{
  "encoder_fused_qkv": true,
  "encoder_slots_per_expert": 2,
  "decoder_bias": "all"
}
Rows from block 2 of the text decoder, named by matrix and row number. Rows with one number belong to one attention dimension. Each number is 128 + 24 x the weight over its row's rms, rounded and kept within 0 to 255. All counts start at 0. Numbers have three digits each. After the name is the row's rms in percent of the matrix's.
# v: attention query, key and value (stacked) (decoder.blocks.2.attn.qkv.weight, 960x320, the v third), inputs 160-319
# proj: attention output (decoder.blocks.2.attn.proj.weight, 320x320, transposed), outputs 160-319
v.115 104:151106151137127085145126107119114159125136169161125132164085120113158122142146091087124130127128161125086099119129103136163138110161135168119131136116145147097144154109155142125126150099100091083121103103167111113124121099142123140119132140135161111129112084151108148097132153140129108143145146123063110138143124084127147123107153139139139130101113132140134165162138099119157114129069149125116083122122095082087162109123152081111082107102141137128077143116107146095160094167134144
v.116 106:149133131107133138149120157117127093093110107120185084160154113135134130118108085138115137110144180153090143102118108117162136154114111136141090138126165166145139102106168125145085094165100104114119142113102124055130104122101125134095111134146119125115163156132149144136135132115100132126144103142134155107110121107102134110165133136177125149112109135179115145150148144158148130169175121120093149145119115128114119096148115120077100190119106126091161105149154161105142152120154156
v.117 106:126118110171128120134102104127132108124132150115108145162145118123125144140158135127139162107125143144112084168165144152129122100108106115094153181170136176117145110130102142156137125091124094145084150099131091171119100150112084092130122178098101118159113119136116149118107131140125114099123164095123150140166144092149101129125136112136136116103112179114148149097144100157143127121162129147104117093104144135137099111135140132155160144135158108127141150134125077172148104141128158
v.118 094:096122156113117134096147131125137116152141125110113127069162196097162128147172091116116140141107106131134139132094165156102140141073162160144103090089058153123094121113122133106118124157114090145093123123093096099117145131102128157115137084118104136118165135111101112161092120121148108130178123122158085134131160117116140136105159152111168091089141116145126112113116144133175115088172131142124100138125104157102140064151144136139111137123111146162131159107167121093115154139105106
v.119 089:163116133145158183152126093124074126140136130182163150150109150113140106139126168139104161120120069098112095141161130125115114163193124147116144089103178126116102170104119169147104139131106099145162128112136169167144119125144097116083119128109124113123102102102153064134140125171127094148097153146110121089111094167156137151139124125123116173118141085138099126152119144136112079153122134166132129153109114157141155123132110093073110110093140145095096164127110151100154109160166113
v.120 108:141128156164161116112127157120146168096112134132134143112121154161144111110121075146145151103145141098138123121160111138122154126105109099158142099124156103130129116155143138153153139122098112136173049141125154078076124107147118156109144114139147115120137145178104147163122142094161140136117141152142151119143114131087138135152118137100136133086136117135138097139129109113118145189144090129119108091141092128135122085107109096092143124144093144115134132156150106148137140137157164
v.121 111:086114139147134125133129187138082114153130144103139109133143148134157142085143088144071151139121141126177163120115078116099167144160144135088127115147120139139154149102135136123125131136102119127118120116107128118096150109141143146117117107158107135119172092127106143141148137156122075112168111108162105180151153142086147116152136086098148159151158089115101126183128162116118106162112131109131125124159132147147123088080146175122121136130091107127160144149107171178145149121118107
v.122 106:164170095155150104168116156177123121130122145121096132125165101134119147144157139138118153103146091119162157131142116160133117149137085108065141093157130127110136157149085083164117140131148120121137116101131143167125137148153094130132108144131099129125159143142077162135109166146095091126136125101172149125124078131113116127137094112124092149158133139121109122072110117160086140172128119084129132088131137106089134107138135091108139118125122106141133098187120109138062095128161171
v.123 114:144072150136160170148111142123114128165118127121159114153105080141088119107110165088128102158130116142139107135154154101125103123099134125152133112114162091146119157089102151129115187119150145095136140128162154173119143154143133141127130157153145102109121108140110097117142134152126114106098140081107135098108071145154131112099124116098115158152139142077145126144062173129111125173129182111131114147136175135123116165151133118097142129122150121149132111116096127141110075157128109
proj.115 109:099128081130152108115159166111148138133147112122099166109162116131116137125147137121101131129118101123175145118097131133134131129082142137170112158119141155124091170157108086146151110068142149129096149159098125134148102128152141082139130095140156117138193172121124108114136142115130148110125136154099089123126120141099128126159114136123106146137090133108156134105105121160132146143122128066139121143147091162114110149132157116155155114181154139088143168150168129115106181166148101
proj.116 105:113144125132101112164177162115092126113161111135081141127123138063091095105122116105135168117094118102097114096172164101124125095142128138122133109102102141112121179084119146139179143087169091187127153148168093138116119070117144131127127173105178120101136113146146120134119104135171109119112171088077125150169093167136145173132130136115111155130124139146159095141101150087128149121112129125127100136117129126141132102176112150133153082145178132110123151102156157157117173115112103
proj.117 106:129129080107117125085099129163184107128134103138110154113114171140142136169122141083103112109120140120140150094083099162076105141164097123126124102122109135135091095136094095127121129145120164162142158100162179130118171178145145107131096110135109113131182166130151138114151146101124167150128092136146122108157130158089103096112094136116121128145150076153172148113113107115112144136111098126132169157182127177109120126117121139104127135100171172081091112119135145120139178133088111
proj.118 088:107157146152134150162117139127123138072106094179134112153123142132093078124095094142108151148094118117117091173161112138168098128155141146114132131117154108095166118141143124132128125121120146123139100115154149137116154148132101121137140141111153111128079096112135122122141150137100105122082118137113143152147098132134142137160140088109126145105112148164118108141086142119109092155129186125084133105119101117124075165150104141129097129113101124124106077136107111166144107129110137
proj.119 092:140179096122123114111137132102175141149128118121092126100164074113112157153119134125212126164117118109107121139077187139107130123111137114155126169091126139126126135142155158144132151109136124101170164157065133137098154110153156127090139128110143147130169189139117106077141138114112143110112153136119119123141116140096138109115148099082130135118126113116142078103134139154119126089124190086143143109141117136120121124135115113117099101122093142116127160118164170124143190117120104
proj.120 108:113131124110144115137133138110080104125082112138108127086143099076095080122160169119126110120120164130104144060110169137104122137141137129103148133136110134159092167111157131115105130147162121136124156122144103196137104125097122096148111139136140108098161107144142117077100106122119125102093132101127130134103166124139142147136155129140149100161157116126118159163125132153114103134140146111124074173121110126137142131130164124174136112166148125120117173134126107095092119098152105
proj.121 110:158129111108110118148160080118125102122120083149117122165115110155118080111130126111154127105131112151123124129153128111138123110159114143139153147101144122121079124136144112085169144112120120118142125105119158109127163154127129155142132104131122132149134176107118087098106171147154148094119116153070156135119100163146117173155103134099128122114121112141141096113096135070110158109081164185103129092092132109135102138149122098113137170135132139143131115134090092110151107086108119
proj.122 109:146127116117103135152097128138111122145137127077120121125097125150164142075143145112134098125093196113111157097150153136095121131147143101130120120112104115176097099124159134114124149146130132098130126110153142147122142141098156126112129152105085134139110126147144136099152097129143139142110127101159117131165166180104127097103129146141153112104118126152158156156149103070115109139127131180134124139133158172121118118114175154165159148114113153095115155114091124076155171078096105
proj.123 113:122154112099147090125132139086145136162117156088110174161156137106128116167151144185157138143118118147129151164078112147116135114134157134142141136110139126115132122104148104128130087074126092146133136119084132113176149093163153151127158106130121118096097134108120186125129110121161135143134150163151081111154148142105125121119119159129153123134113115117114123080135117145161133142117158145154141112130127166150109139097129099114149147139080111101138159130151143089131149150124133