A small encoder-decoder audio transcriber, trained from scratch: 37.7 epochs.
Rows from block 4 of the audio encoder of a small encoder-decoder audio transcriber, named by matrix and row number. Rows with one number belong to one neuron. Each number is 500 + 50 x the weight over its row's rms, rounded and kept within 0 to 999. All counts start at 0. Numbers have three digits each.
After each neuron's rows are labels from the 100 clips, of 14976, where the neuron reaches its highest value: "strongest on" is what is common among them. Only what is clearly more common there than usual is listed. The data: read English sentences (LibriTTS-R). In brackets: how many of the 100.
# fc1: first MLP up (encoder.blocks.4.ff1.fc1.weight, 480x160), inputs 108-159
# fc2: first MLP down (encoder.blocks.4.ff1.fc2.weight, 160x480, transposed), outputs 108-159

fc1.331:517510522458422354471455503412472578497502518527418579615536508513542364486453492505426541468508456560494440453480522519436464536563456485533483529487482492
fc2.331:493542537533559481511508579469504605547485511627470517493526551515425505499559492510500490525544393567474531552505469610512558553605478451512486551621574569
strongest on: the word "be" (32)

fc1.13:424502402591475451532543544472475556503522457505557462417484508571429542480510501505469495412506393486506527549444550417540503469457504493449488421525500487
fc2.13:462575429472538467445423442545478561504429514551431406467449524576477454457490563527480516435584474504561556523518491579574586591484476469479511419529493487
strongest on: the word "my" (34)

fc1.362:563426450486501453479490554478411474511514507515468432584416570400454520410500435531393478381434471506486512410573562427539397566524526478481496455462467430
fc2.362:544473509614558575554511465448409632535526481539480466515504535514435450558581382501499564434533549484521458509640506477517465469432515535499486539403526504
strongest on: the word "the" (90)

fc1.438:505502507456454518489457523553412424514546487481443491501463500455494503497432469502408594403442420464432508490516475507538523542470544423566450488435459483
fc2.438:566532490526490550490500508594531535485512554468480542465441536479490496393501635538633441489506571474514433586493493561420526527453539446464410511467467474
strongest on: the word "had" (34)

fc1.218:523542474492513432544493453511457465476556570538484468522496543379498523507473510484473507515518551442536589483454517592549416510511416479465522383551424533
fc2.218:553522443507402514564494461506476433541445605479479538528510457580541498485469579487571546577519560487471476529435487486432520510480554510562499570475393402
strongest on: the word "you" (46)

fc1.245:468508455455503487402464538481505459498485343494439457465450498471501475489510497472437497481480530533443548475545474528491407479451513481616464511437380572
fc2.245:574492510440497503503498438559610460495592547515543561504480507472511587515630449485443517570466547502363461508462376528481435524483535544528507520474509449
strongest on: the word "said" (34)

fc1.94:580495558474525420483490493537501474447511476516382532580491451494448478501501541419504489507534580491500554497512497559547471592508557493453475464487444465
fc2.94:524510558519469476527521500517507562538424453438524576462540517514563434585542436528484497449510600558536494528577527541579537436560605527496454515461496508
strongest on: the word "i" (64); the word "my" (27)

fc1.37:438457491584496525424513527485572417510424382462536458461524541472479477402554476499552470460513490414513464440449540482543512394428465638436498449478546517
fc2.37:390474556538534579455516512524512478482435480473558415453453466509597544436496599400495480468422460605421459554457560488502451469383501517461473420541479516
strongest on: the word "was" (38)

fc1.226:529457458557458525555548565469516504459504508479444480519607532603485527548504434443519424546587467512470461517450570508482452492458469457414476431416501634
fc2.226:488576537542504623494523549477516524473423498526565350502437389508481468429539471542517482525524506489456526449512447545488551573499523511458530410524557527
strongest on: voice: male (81)

fc1.8:491482486486517567570440555431480492484450511500415481497490482477522513482485476439468494411429502530529465476542525374434465477434484457492554408549492558
fc2.8:494491503407574469551518524506519496464515554438486532529477483515544558483437466519481529489527500479530540529444457453518555500497481519582565491546525478
strongest on: the word "it" (38)

fc1.367:449498540510396479605476557534451502581448525488410456502546445523489449487448526465578468512514555506571500415500505492513469434547550518392587401439504525
fc2.367:561433530494537512489486517477437551548467521525397483529524555641516507553432443535381520507500588496614487564435470468505502533523502497508595568636561548
strongest on: the word "he" (48)

fc1.50:462577573588514474430582558524473357444538556505462529447478379507469478519432456533541458415445491555464467465578470531452501430401462509437478440447454496
fc2.50:457570516452451456577428499548506549506516499561606521518548479410590493594550522566596509488482517458426456552607503535516476468520589565613482520530532489
strongest on: the word "was" (37); the word "when" (29)

fc1.188:434486488594543517421531527435569450496477453463523488543480515564484535559481411539448451546493445515479437541609427487486523521570437395413423448467531496
fc2.188:439530482481489483523437502547510574447503621511445483532479518494468500480515519503463490538442553575462546541493478506450526605546500479556582497473485376
strongest on: the word "but" (26)

fc1.116:511483499462485425530409496418512445518499496489465469550514594458508392507452592539504362471422565465444490507504462437499552536432490436549440495541454581
fc2.116:446547506573505608492509512543490458511563497507525648419536448525510454618425508461558541492473552573525561478493496488485549466503476580525545659523539513
strongest on: the word "i" (55)

fc1.308:481429546430499520473542588495523497437502551536404494470437496415445363409530491553434490478481448480528477462484535477482477536502425445520527430459516566
fc2.308:538554451481536492457502584452508492426476568477473495537444436471481452522526501469470528534441479594470544536482447604398477582528470502582493454532540516
strongest on: the word "be" (28)

fc1.292:500472458555492447567444517516478498408519526642529430484543551497448483587380613400491421450555514456504481427471548500493560468496516552535488527483554456
fc2.292:568551531472491502515483522543402493497504439532549446478534582500442517583423557538513484466563563421425506480456398485524444459493553518535605602457619508
strongest on: the word "you" (33); the word "very" (27)

fc1.14:506488435499460456450505537438433414475456410525504452515505569423486555495393610484471425494493527479516558547454558491584435541481483501502470416563489512
fc2.14:517538648564479483504498463464425512415575482513532445532462541449507566569508547387459450454603494495506484483446471412571483374450489535462557527559579496
strongest on: the word "of" (73)

fc1.42:401429452483487412435543523484553446476478416550498464551543507419468500409480603530478423479495615493525533477395495528588406470438462468476527450495497523
fc2.42:423521578530447456457546420497451445469444398496563428472510538532475528549463539487522479459494460530509540540418537480556520518417467506481512435640557495
strongest on: the word "have" (28)

fc1.366:515428506562481556458603561483405518497520538512433476488534462481476542459486590384444497398552536498475564486534503486530387563352547509481504412425560512
fc2.366:550512556480513527552396411525492537460490536623493482419523558495514475528486414526445464425542461409479362485461445511548351513606586448518531552455471438
strongest on: voice: male (76)

fc1.246:518436535418414429516562582508532466545488508473434469527537546514539410459496591438535489536444572522516600556434547611439358495553440503532453558501557498
fc2.246:532526443529455513517486508554491573551457573638434499481464421540475525541498436526466490552533588539533589546522571514476450509557503510563565512513537476
strongest on: the word "you" (79)

fc1.375:495459525488534403437501528481507476504516421508513498495485496490546498370485502498473438484419564421445459428408491538625476464392457478452462493454459451
fc2.375:468515615562475490423430521549522455442381462529599498498513577440564568510474562472452410502525428436508432512488474450519469436495419487580481546571509545
strongest on: the word "have" (28)

fc1.413:456521541503530431367503498511502403469488392456569439547448546523501470361519466454473405458477554511571531512479524536614453476534416505467496486479501513
fc2.413:465546592547508508441452480519524496469512466470622518483432569429555536452465534471471412429517465503532522470471468476501390408479398496405461433551476525
strongest on: the word "of" (76)

fc1.274:517490510457567522505407481497461450579513463502486497444526584554481435490545467508587514528543503536490458522546549531462472476551445511566504507539405469
fc2.274:466472562487445509453519487502522515436498482577468392542483511449459501499523523578467442510478457501464461517524575455579441491558574502486502386478460433
strongest on: voice: female (92)

fc1.45:491536545519412508526510507517532485591556379530467452577568547537537425430499445475493523542525555575493542508475492516548461484486520547411462427548529473
fc2.45:565507538583610477520556468497508518471466428538539433494483553599451515515503504500474504403513446418526526499486496494509492515495524518474524516578522405
strongest on: the word "more" (29)

fc1.127:430489505539520463483424564524439533448497465504495513541512439403464517479483521483451474415444407459478432490527496506583474560523597463473464391486486460
fc2.127:522557474499572503444426407431443552442555538567489458538476508415482448576501390535532555468526534458455563505601449448580451507539540610490516517417550508
strongest on: the word "they" (27)

fc1.151:510522518544553482419524531518515504471530523488380436561466498399479439449480566473551506486534464452466533505543430504451424512452447522396535538530436489
fc2.151:560561468512607536387493428517549496418527448523528519490490451464593608527529561401494548461474464527457458507431498391501423524566484488455434420498450547
strongest on: the word "not" (27)

fc1.125:456471441521470442383442521515598423516566413515434486535479547472465425396516515507414493460457571466592497466436482548548429468513430593453551518502538485
fc2.125:422556495501532517480480459475505473554469442490599430468514425451515470484571500480532468503462506571516540417433444518467378487427479577418452466536478552
strongest on: the word "from" (35)

fc1.368:477549507486546492450462574464507508533438494478485516578447533537434423486418555490422521441492499550402526530637441551542434525488477524542488482546467505
fc2.368:483529609427462416480513486533560455451582506550504514508477527517436536559488519598548525568471515515501467491577466514514528484506524539517486493474550480
strongest on: the word "who" (33)

fc1.325:495520594537505418512532508431437505447510418529435544512577434409348483449506457544538489454482439555510504541473514513484557470461500479402465460498604446
fc2.325:550452605522516573568559407430501464494571499495462579467464473523537497510543456521504449448473521435492502532485567446528560471475488554455511599523553459
strongest on: the word "that" (34)

fc1.399:502555468481431553490577537470469469563525441503451478509524540503470329524531385555512593464464533464507487439510549513558491495527518541432483496511516468
fc2.399:573445502565515546460520530618470552557521483528503536451493489516551447494406504548494517543569494523500485501533509499492534493471472476510386507563404554
strongest on: the word "one" (35)

fc1.28:441536456585513527467552465493484486677522411472561588438494519538495494478542389447421461473446441469593517514528499429568369496472412519499460506455557538
fc2.28:545536516494596466470496500552488471532501468571484548384527494675439551486464500578558536513577483532520479537417480450460518537481515415516489526521509424
strongest on: the word "on" (25)

fc1.73:522459472512512508466479523533561555452482488481504504573457475405533491406472407498378472369519449548558476442527534410568378560426530485546385443503497469
fc2.73:562508522545619543492492426493455578453553516488546444518489553479529424470554348475520555358590569465528475537621435472479427452480508526501452529366513485
strongest on: the word "the" (81)

fc1.78:498508535513557433409479517537546591546478541518414517471462467510460407410456555462478539461488582506526599515485461505560436503543480506574458504506527495
fc2.78:509511508469477494510503385473580514542503534495564459534426556516518457442595535548491449559426532459590478493531464563458480497524419588512473421543476427
strongest on: the word "who" (68)

fc1.121:551429483537533541579510493449546489528554481431447448530523565560485492516476525434527522548591435433507526461525529514496466465501512495474520456485586551
fc2.121:507571503589506521521571459533576503580479501434472453550440505554522427453530487540519455449425516453490531444574497501423468537473445506432524538496475362
strongest on: the word "my" (33)

fc1.148:507418479505517429497448510488517556550497483524528505540534535450526411513383571534459474498496471504529446472536488564478484578507483475410456443506528467
fc2.148:466471519445516567469428484470609533529499487459489529465556524562460416556582490594630589529627566551589510511498473486464505388501572516565416587503507466
strongest on: the word "you" (54)

fc1.20:488528545490408493536461458449454466447483515599510445496456436469537426488453509476465531445481499535502521480546471484507403475480536517496461416499507562
fc2.20:559523477569522497540532370467425557533452509488609488470518572490556391529414434508561507433585552456565486479531464485504495379475394474556468526551633454
strongest on: the word "his" (36); the word "him" (34)

fc1.141:475488438523510523492476472454512481521484534477487476435537448492468567496361501509583511519468493490416555564539506478496471487479465518540505421457503501
fc2.141:385483492497503521526484508446409449462481470505484539466495486429502579541454540469542487523521520455557464428527547412534474471537447525483538504415449496
strongest on: the word "in" (37)

fc1.310:467497513477457499481549612540530524528541503510462528639515466559457515509507414513588647516511501491466447619532403483498563460451562458478475428413495541
fc2.310:462492594520511532503521561522536491469488499519490614498451477449426544520513532499522504615483571617509571559420545471554473458520584587587458453470500460
strongest on: text has "not" (25)

fc1.22:536498353597498408452479534428465518509572419585522466426547427553369510477433552440469531508491544524449583470535505562596512537538585525418480447498499471
fc2.22:490512547410481491441556452445547614547499587371529498447558390474568455487550478555506499510517559515533540529520460581500468443518533583459512509507501493
strongest on: the word "my" (34)

fc1.24:480494491493498530502501545527465494552519459551420408518526463555458452514437553423465495471378452603488590454510576454559531585490462501564523467517552535
fc2.24:491648509481429518480421457483460512404494470518504413496431540526521506494540381525581498448557524368509435444530459553488457534549490477439505393575450484
strongest on: the word "me" (26)

fc1.300:446511503495453494485430504478505479560493485550504542474498562383536483441468565486488476457499378518500531524512519560436517476494522489534448505484458444
fc2.300:500569579412381411530524460543510458436494425451443525485470565450487492465608487465489467509486471463482517547519540514555444431452544553579610485410521445
strongest on: the word "to" (64)

fc1.214:449473474462462490473458468515445429453488447609540484488555510481427528487447586431495461400466496495447408498451520543509456430461474552449490410521529493
fc2.214:586610542552484457475562498559464525505540509496580471532522565514497526519457615458455516469577450474478529433376451406468504445459512575500523556390468501
strongest on: the word "of" (54)

fc1.197:480405449478513512448400536375549539485435552458439477427529438487443476467473641465432428467459408446551519481458480487533431577528451474555435392521495516
fc2.197:523426522504478516402383563396516574476428470482527521479567473461461402516487455509389584460489466512605582424549342509517463520512468458481430501521542486
strongest on: the word "be" (62)

fc1.104:526524498497496431410529437518488550474549434425494540591553577534442400551532498436485523485481542513511424484445532458593537451460566513448495473431464482
fc2.104:535559542502459525525566552447500612564461488566548524575612551552458518567464452574444472544468503564566499535495454452587599549547502555466547437555580597
strongest on: the word "was" (46)

fc1.211:473491450439439524416462522423503501433503474479463471483528627416530474596458553467389484474519445504565433526541585469496475582486491537536470512480486515
fc2.211:452518610558519495599473463465476466555499526494570547483559533493494509547481479445499457426440471445419428619479565522529534477471443472539437456525487512
strongest on: the word "said" (25)

fc1.318:439473511580511463451497491423545495457457470574473461484572525488392508507537487529484560506503478500551495509489535562529454414551399465481515515442486558
fc2.318:515627438572551551549529482487445552560533503521511531456534439500581531540533526418521412468437502556506521487477502496483542442493477545414473511599493535
strongest on: the word "that" (35)

fc1.294:476546521480465448430509442455383523404526489527501455520440600458420510477534520459400455403566494482536490494522469479581511477505456523506464465438508475
fc2.294:561587610539494552550522454570361567449549534558550488495490533476484517575515401449537488383579581459468507492497459539570517352494542591451537539487483533
strongest on: the word "of" (52)

fc1.263:479475448519451498434416574439432550437503512469446467492474502449438433447495609550440512476565575522590561508429590510498432464460532486510470500442538481
fc2.263:513511537514520544480543376524419402530419422519545489578460550516588542446494507429504500450478521524395442501506482510554501558472494530574489452574564500
strongest on: the word "he" (39)

fc1.200:520446368609577557556503612450519460435596470563492474535418532558400536411503532499459487489469416497533503484559483553484454458513557486479532453548493557
fc2.200:502540471595425558454547474508518457494519484597409456439486480563417440579426538515554539484517548495484544465579529538509559475445509481460565518652456564
strongest on: the word "me" (42)

fc1.49:512526453487457408487491498416398412402494471558450537485497461515492463498491468455409497451587414497532595431515529509499454505459482436470441471548539455
fc2.49:541535564519508460530575456468426465498435484528499485545430477521528482513488430517471472374612520418537494478490402531508536426512401511484492516553546532
strongest on: the word "be" (29)

fc1.392:543471414567486525442496558424494532503522502477359507496498478429485503441413504531447565544475519515489586432499468450510540515484524426441452497557476418
fc2.392:544560487399459490591479555392485484410487591543411550456484381426517515485501399478545516517491450464494559481435423521400474516592457415443538553493477495
strongest on: the word "be" (33)

fc1.383:490523537484539495513507518531418465501528495517469491365541388441447518441461547431523411498442551577464543475387556531593526505417583490516492477514447492
fc2.383:569460599497496552459521450522540542452566562459500472478563519537528516515585422545459436457411482439463488519547459539629430510456519578555497602488503491
strongest on: voice: male (83)

fc1.455:470420496520503510522431515437462543546493496491482514542473557454445484419508508518465485390483484543572460452631462418566542534519521472554417355515483524
fc2.455:573545526518619426459434471482586472484454479529596522501565463480555483510521439548589546516490499506501438462577447543450412555499526446479424547546481471
strongest on: the word "the" (74)

fc1.236:490571435460466529541515466419454493501521514506448522498502523471469445520457427521572436470481508466459469512479556528542526481489531494431493466502482459
fc2.236:571492536560522470521581479512465461540503516609516437530562456605526481578418407494472426495478500529453477527510502461515576588462499487543530531559502573
strongest on: the word "was" (41); the word "his" (27)

fc1.120:451534563496434496434480443556539430468525446536503513428485581505447468425505511510524419454557568470522568453423473585566441486495436436504436497539481552
fc2.120:520514609540511624517523474523418505508528468518556559425519483503483468502469470463476527377584479416453487525457453489564522393529500540483465502615498611
strongest on: the word "of" (76)

fc1.53:475541380432603475469451481516578518495448437510494476506512553526496494477413509533438477537535524464547468430561479512426484465538440451471432520510467531
fc2.53:465496551578506493473479517552537516557518498564501671478444497498464602498544519591457553512448484485499465521515467484451487579496471501543540551490505510
strongest on: voice: male (78)

fc1.349:483463570397505444485556536447569481550518475447535447531467481544496435483457451555512410540514555535552506458511450540486573387499368510430495508510498591
fc2.349:521575476476456410503508541494410433466531490476472501559528538489533482506465549510432517507494490505481485473535532463481506542487586493550546575392514437
strongest on: the word "you" (35)

fc1.266:487521461565477552467525540519454433486556482597340501545487457470497522504453517474569519549374498573409583536444509568363445500510513566463527514532502519
fc2.266:504593521462513542477406500527509558461479499488559514462553436441544447527558496550527484450545545477522472510554399540525505437478505503357456516568483569
strongest on: the word "me" (28)

fc1.12:476481558620521530520527499548485510467473540579342469525483488510433483457467537435484544553458544577423575486497475592499483482506504573308499403538482548
fc2.12:473498553506473550500387443514452479447525551475492424450484453482541470522489561599555411474486641442562494502507495570495498473534474540406500531450482537
strongest on: the word "his" (26)

fc1.429:496456499508550516526512515498544449482388464452482594481456408441566447386486555505479495434564546542492480407568478547426495433498529456459450459508493535
fc2.429:447446542528568550548513548484428503530484537517569580395552386532461511522444487428587531397454585504442458484541535550489491455425502476531518453575483582
strongest on: the word "was" (59)

fc1.415:533476544442335449462448497484428499512497503498565466449477494412525432417523450557502516471495484462551585468393511535502398507517517441545548513464477466
fc2.415:526433418450581532549549443520412504573447432508492559447440416542479470495484499468588590524555556521492489529529550505546570464510511591511488490464510593
strongest on: the word "her" (42)

fc1.380:477452506566580545514473599493503541457494550543461554445415602475498468500491538451577390519467481558445520442510564441473514415503546459527430477548549513
fc2.380:511521543494503553592477521525522554503589541516517426550493523442480555512535499589456536525468498624408478572577506553506627514495519491525570501457542589
strongest on: the word "was" (51)

fc1.205:437484565572464497492523451506528402417557522527413469446548557496460448554521448502593500458533461537506459475493530523439501417508524509459479497458492552
fc2.205:395607489571546519646483550478534582449515565483461442475428507496522501526616574519491475449429451489458509503492541539437537520471548426485527459514479547
strongest on: the word "it" (37)

fc1.395:590551423554449508470444547485421493573522486569389468507488488435480521499554545561446602512537526510468560465538515525508523521521571408472518478539486570
fc2.395:488544537524419537411473479558414348418491539508590622468526477474526470551558354592593528515566612529551487405531475505481472433527468454460529461551407487
strongest on: the word "me" (29)

fc1.119:491514452460457471524415504451531532472411533490476383530478546455533465490464618497487422559500533470447533491403520512515468487544517466460554426434380471
fc2.119:459488616613540534432477501544488473559501425526511496410513554539437494524438459468514549468523465586491420467508505444487508471404469507500593433520546401
strongest on: the word "you" (36)

fc1.444:547455493469490436478526470394522410478580415526457450501469510558516430540526487478577533535564569462516472487483564537475467444517428485459445473493596537
fc2.444:563505459499396531438501540522476486492495474448432585496457507513412473509496514485528584576506499479507539605526522415472507563551539469533482480422547507
strongest on: the word "not" (37)

fc1.237:514496441454522499488495612496452505565562440436465543474545463520503442438481450516490465499537527530466453490537636539479487597482450450557451558542494527
fc2.237:493492485545441613492517518536438500446548480575478523488424471473505537535507500464480560547553581522505546491560602433516423534527492521535552570548569473
strongest on: voice: female (78); the word "you" (50)

fc1.201:447505558496525519418596481468482501616469479547438494550478538505444487495422417518494590557503530531427483438510542492526479493442484531538530474403488527
fc2.201:464462532494434525518479507486492558512514499475483549492410414498438452426421488504543476582568570486594478521555543529535487426492560443518500532476551515
strongest on: the word "with" (26)

fc1.191:489463458531500536439411505492550489474437495501469527521498482376505497425438518466411457440508401547522522475489484465466442558457481438529440371492458499
fc2.191:528396567492506567469507503398486586397449462554482465465501540509398455475526395544445498430520500368599529430570417484498446485579442499506518557517519421
strongest on: the word "be" (28)

fc1.289:489498471416535458597471496492486566587470530384444464560484432453474467433474492562475502479476582475543485489533484563552550477499563480424502470509508593
fc2.289:550541477516508472469521412564489444581526561435616513515592494503538388525496398501570505481533492500508445451512475508490625535461440465522454506431511443
strongest on: the word "he" (63)

fc1.179:457471538548484530480502504525487406593471502489484538441611533508445409500544444457527405498466496546445451452506493484447507446564530375485432433510371464
fc2.179:514566478511503492508538426515575602454532552467540536528482396516540577489546542458506475513493502546434525513506542604454571557582538600547563526418460527
strongest on: the word "it" (67); the word "is" (30)

fc1.1:486447467450531525477501554473468470422484543511437452467514455443518508387462450458476492469563438557412554510583475500545491505508526509549518487517472563
fc2.1:586588474626492577430446550522513340483512499564543460441431467531510547484470509553579611528569551501491494505539398484463445530473459480501543536517476563
strongest on: the word "me" (55)

fc1.316:471435470502580557512558462450387592482543524472480518479498530517489514486437427436496485383444445568538428416577512421504520509505548454553408505409504594
fc2.316:546511443508589553494510474556489546499588491546437464465561556627446528501492422521516550459459500571529532572511517626474564523581529419497468434575526452
strongest on: the word "that" (36)

fc1.192:453515513526540460421515553429429541518489438539572446499451478506460447433477596557559469495498441496479554496498541440564480477508510438495446535475507540
fc2.192:415548413483541458489438474506406554463439501487520408420564415498572450472509492435554526492569475567507495520498458509577529535428467523429478445554465532
strongest on: voice: male (74)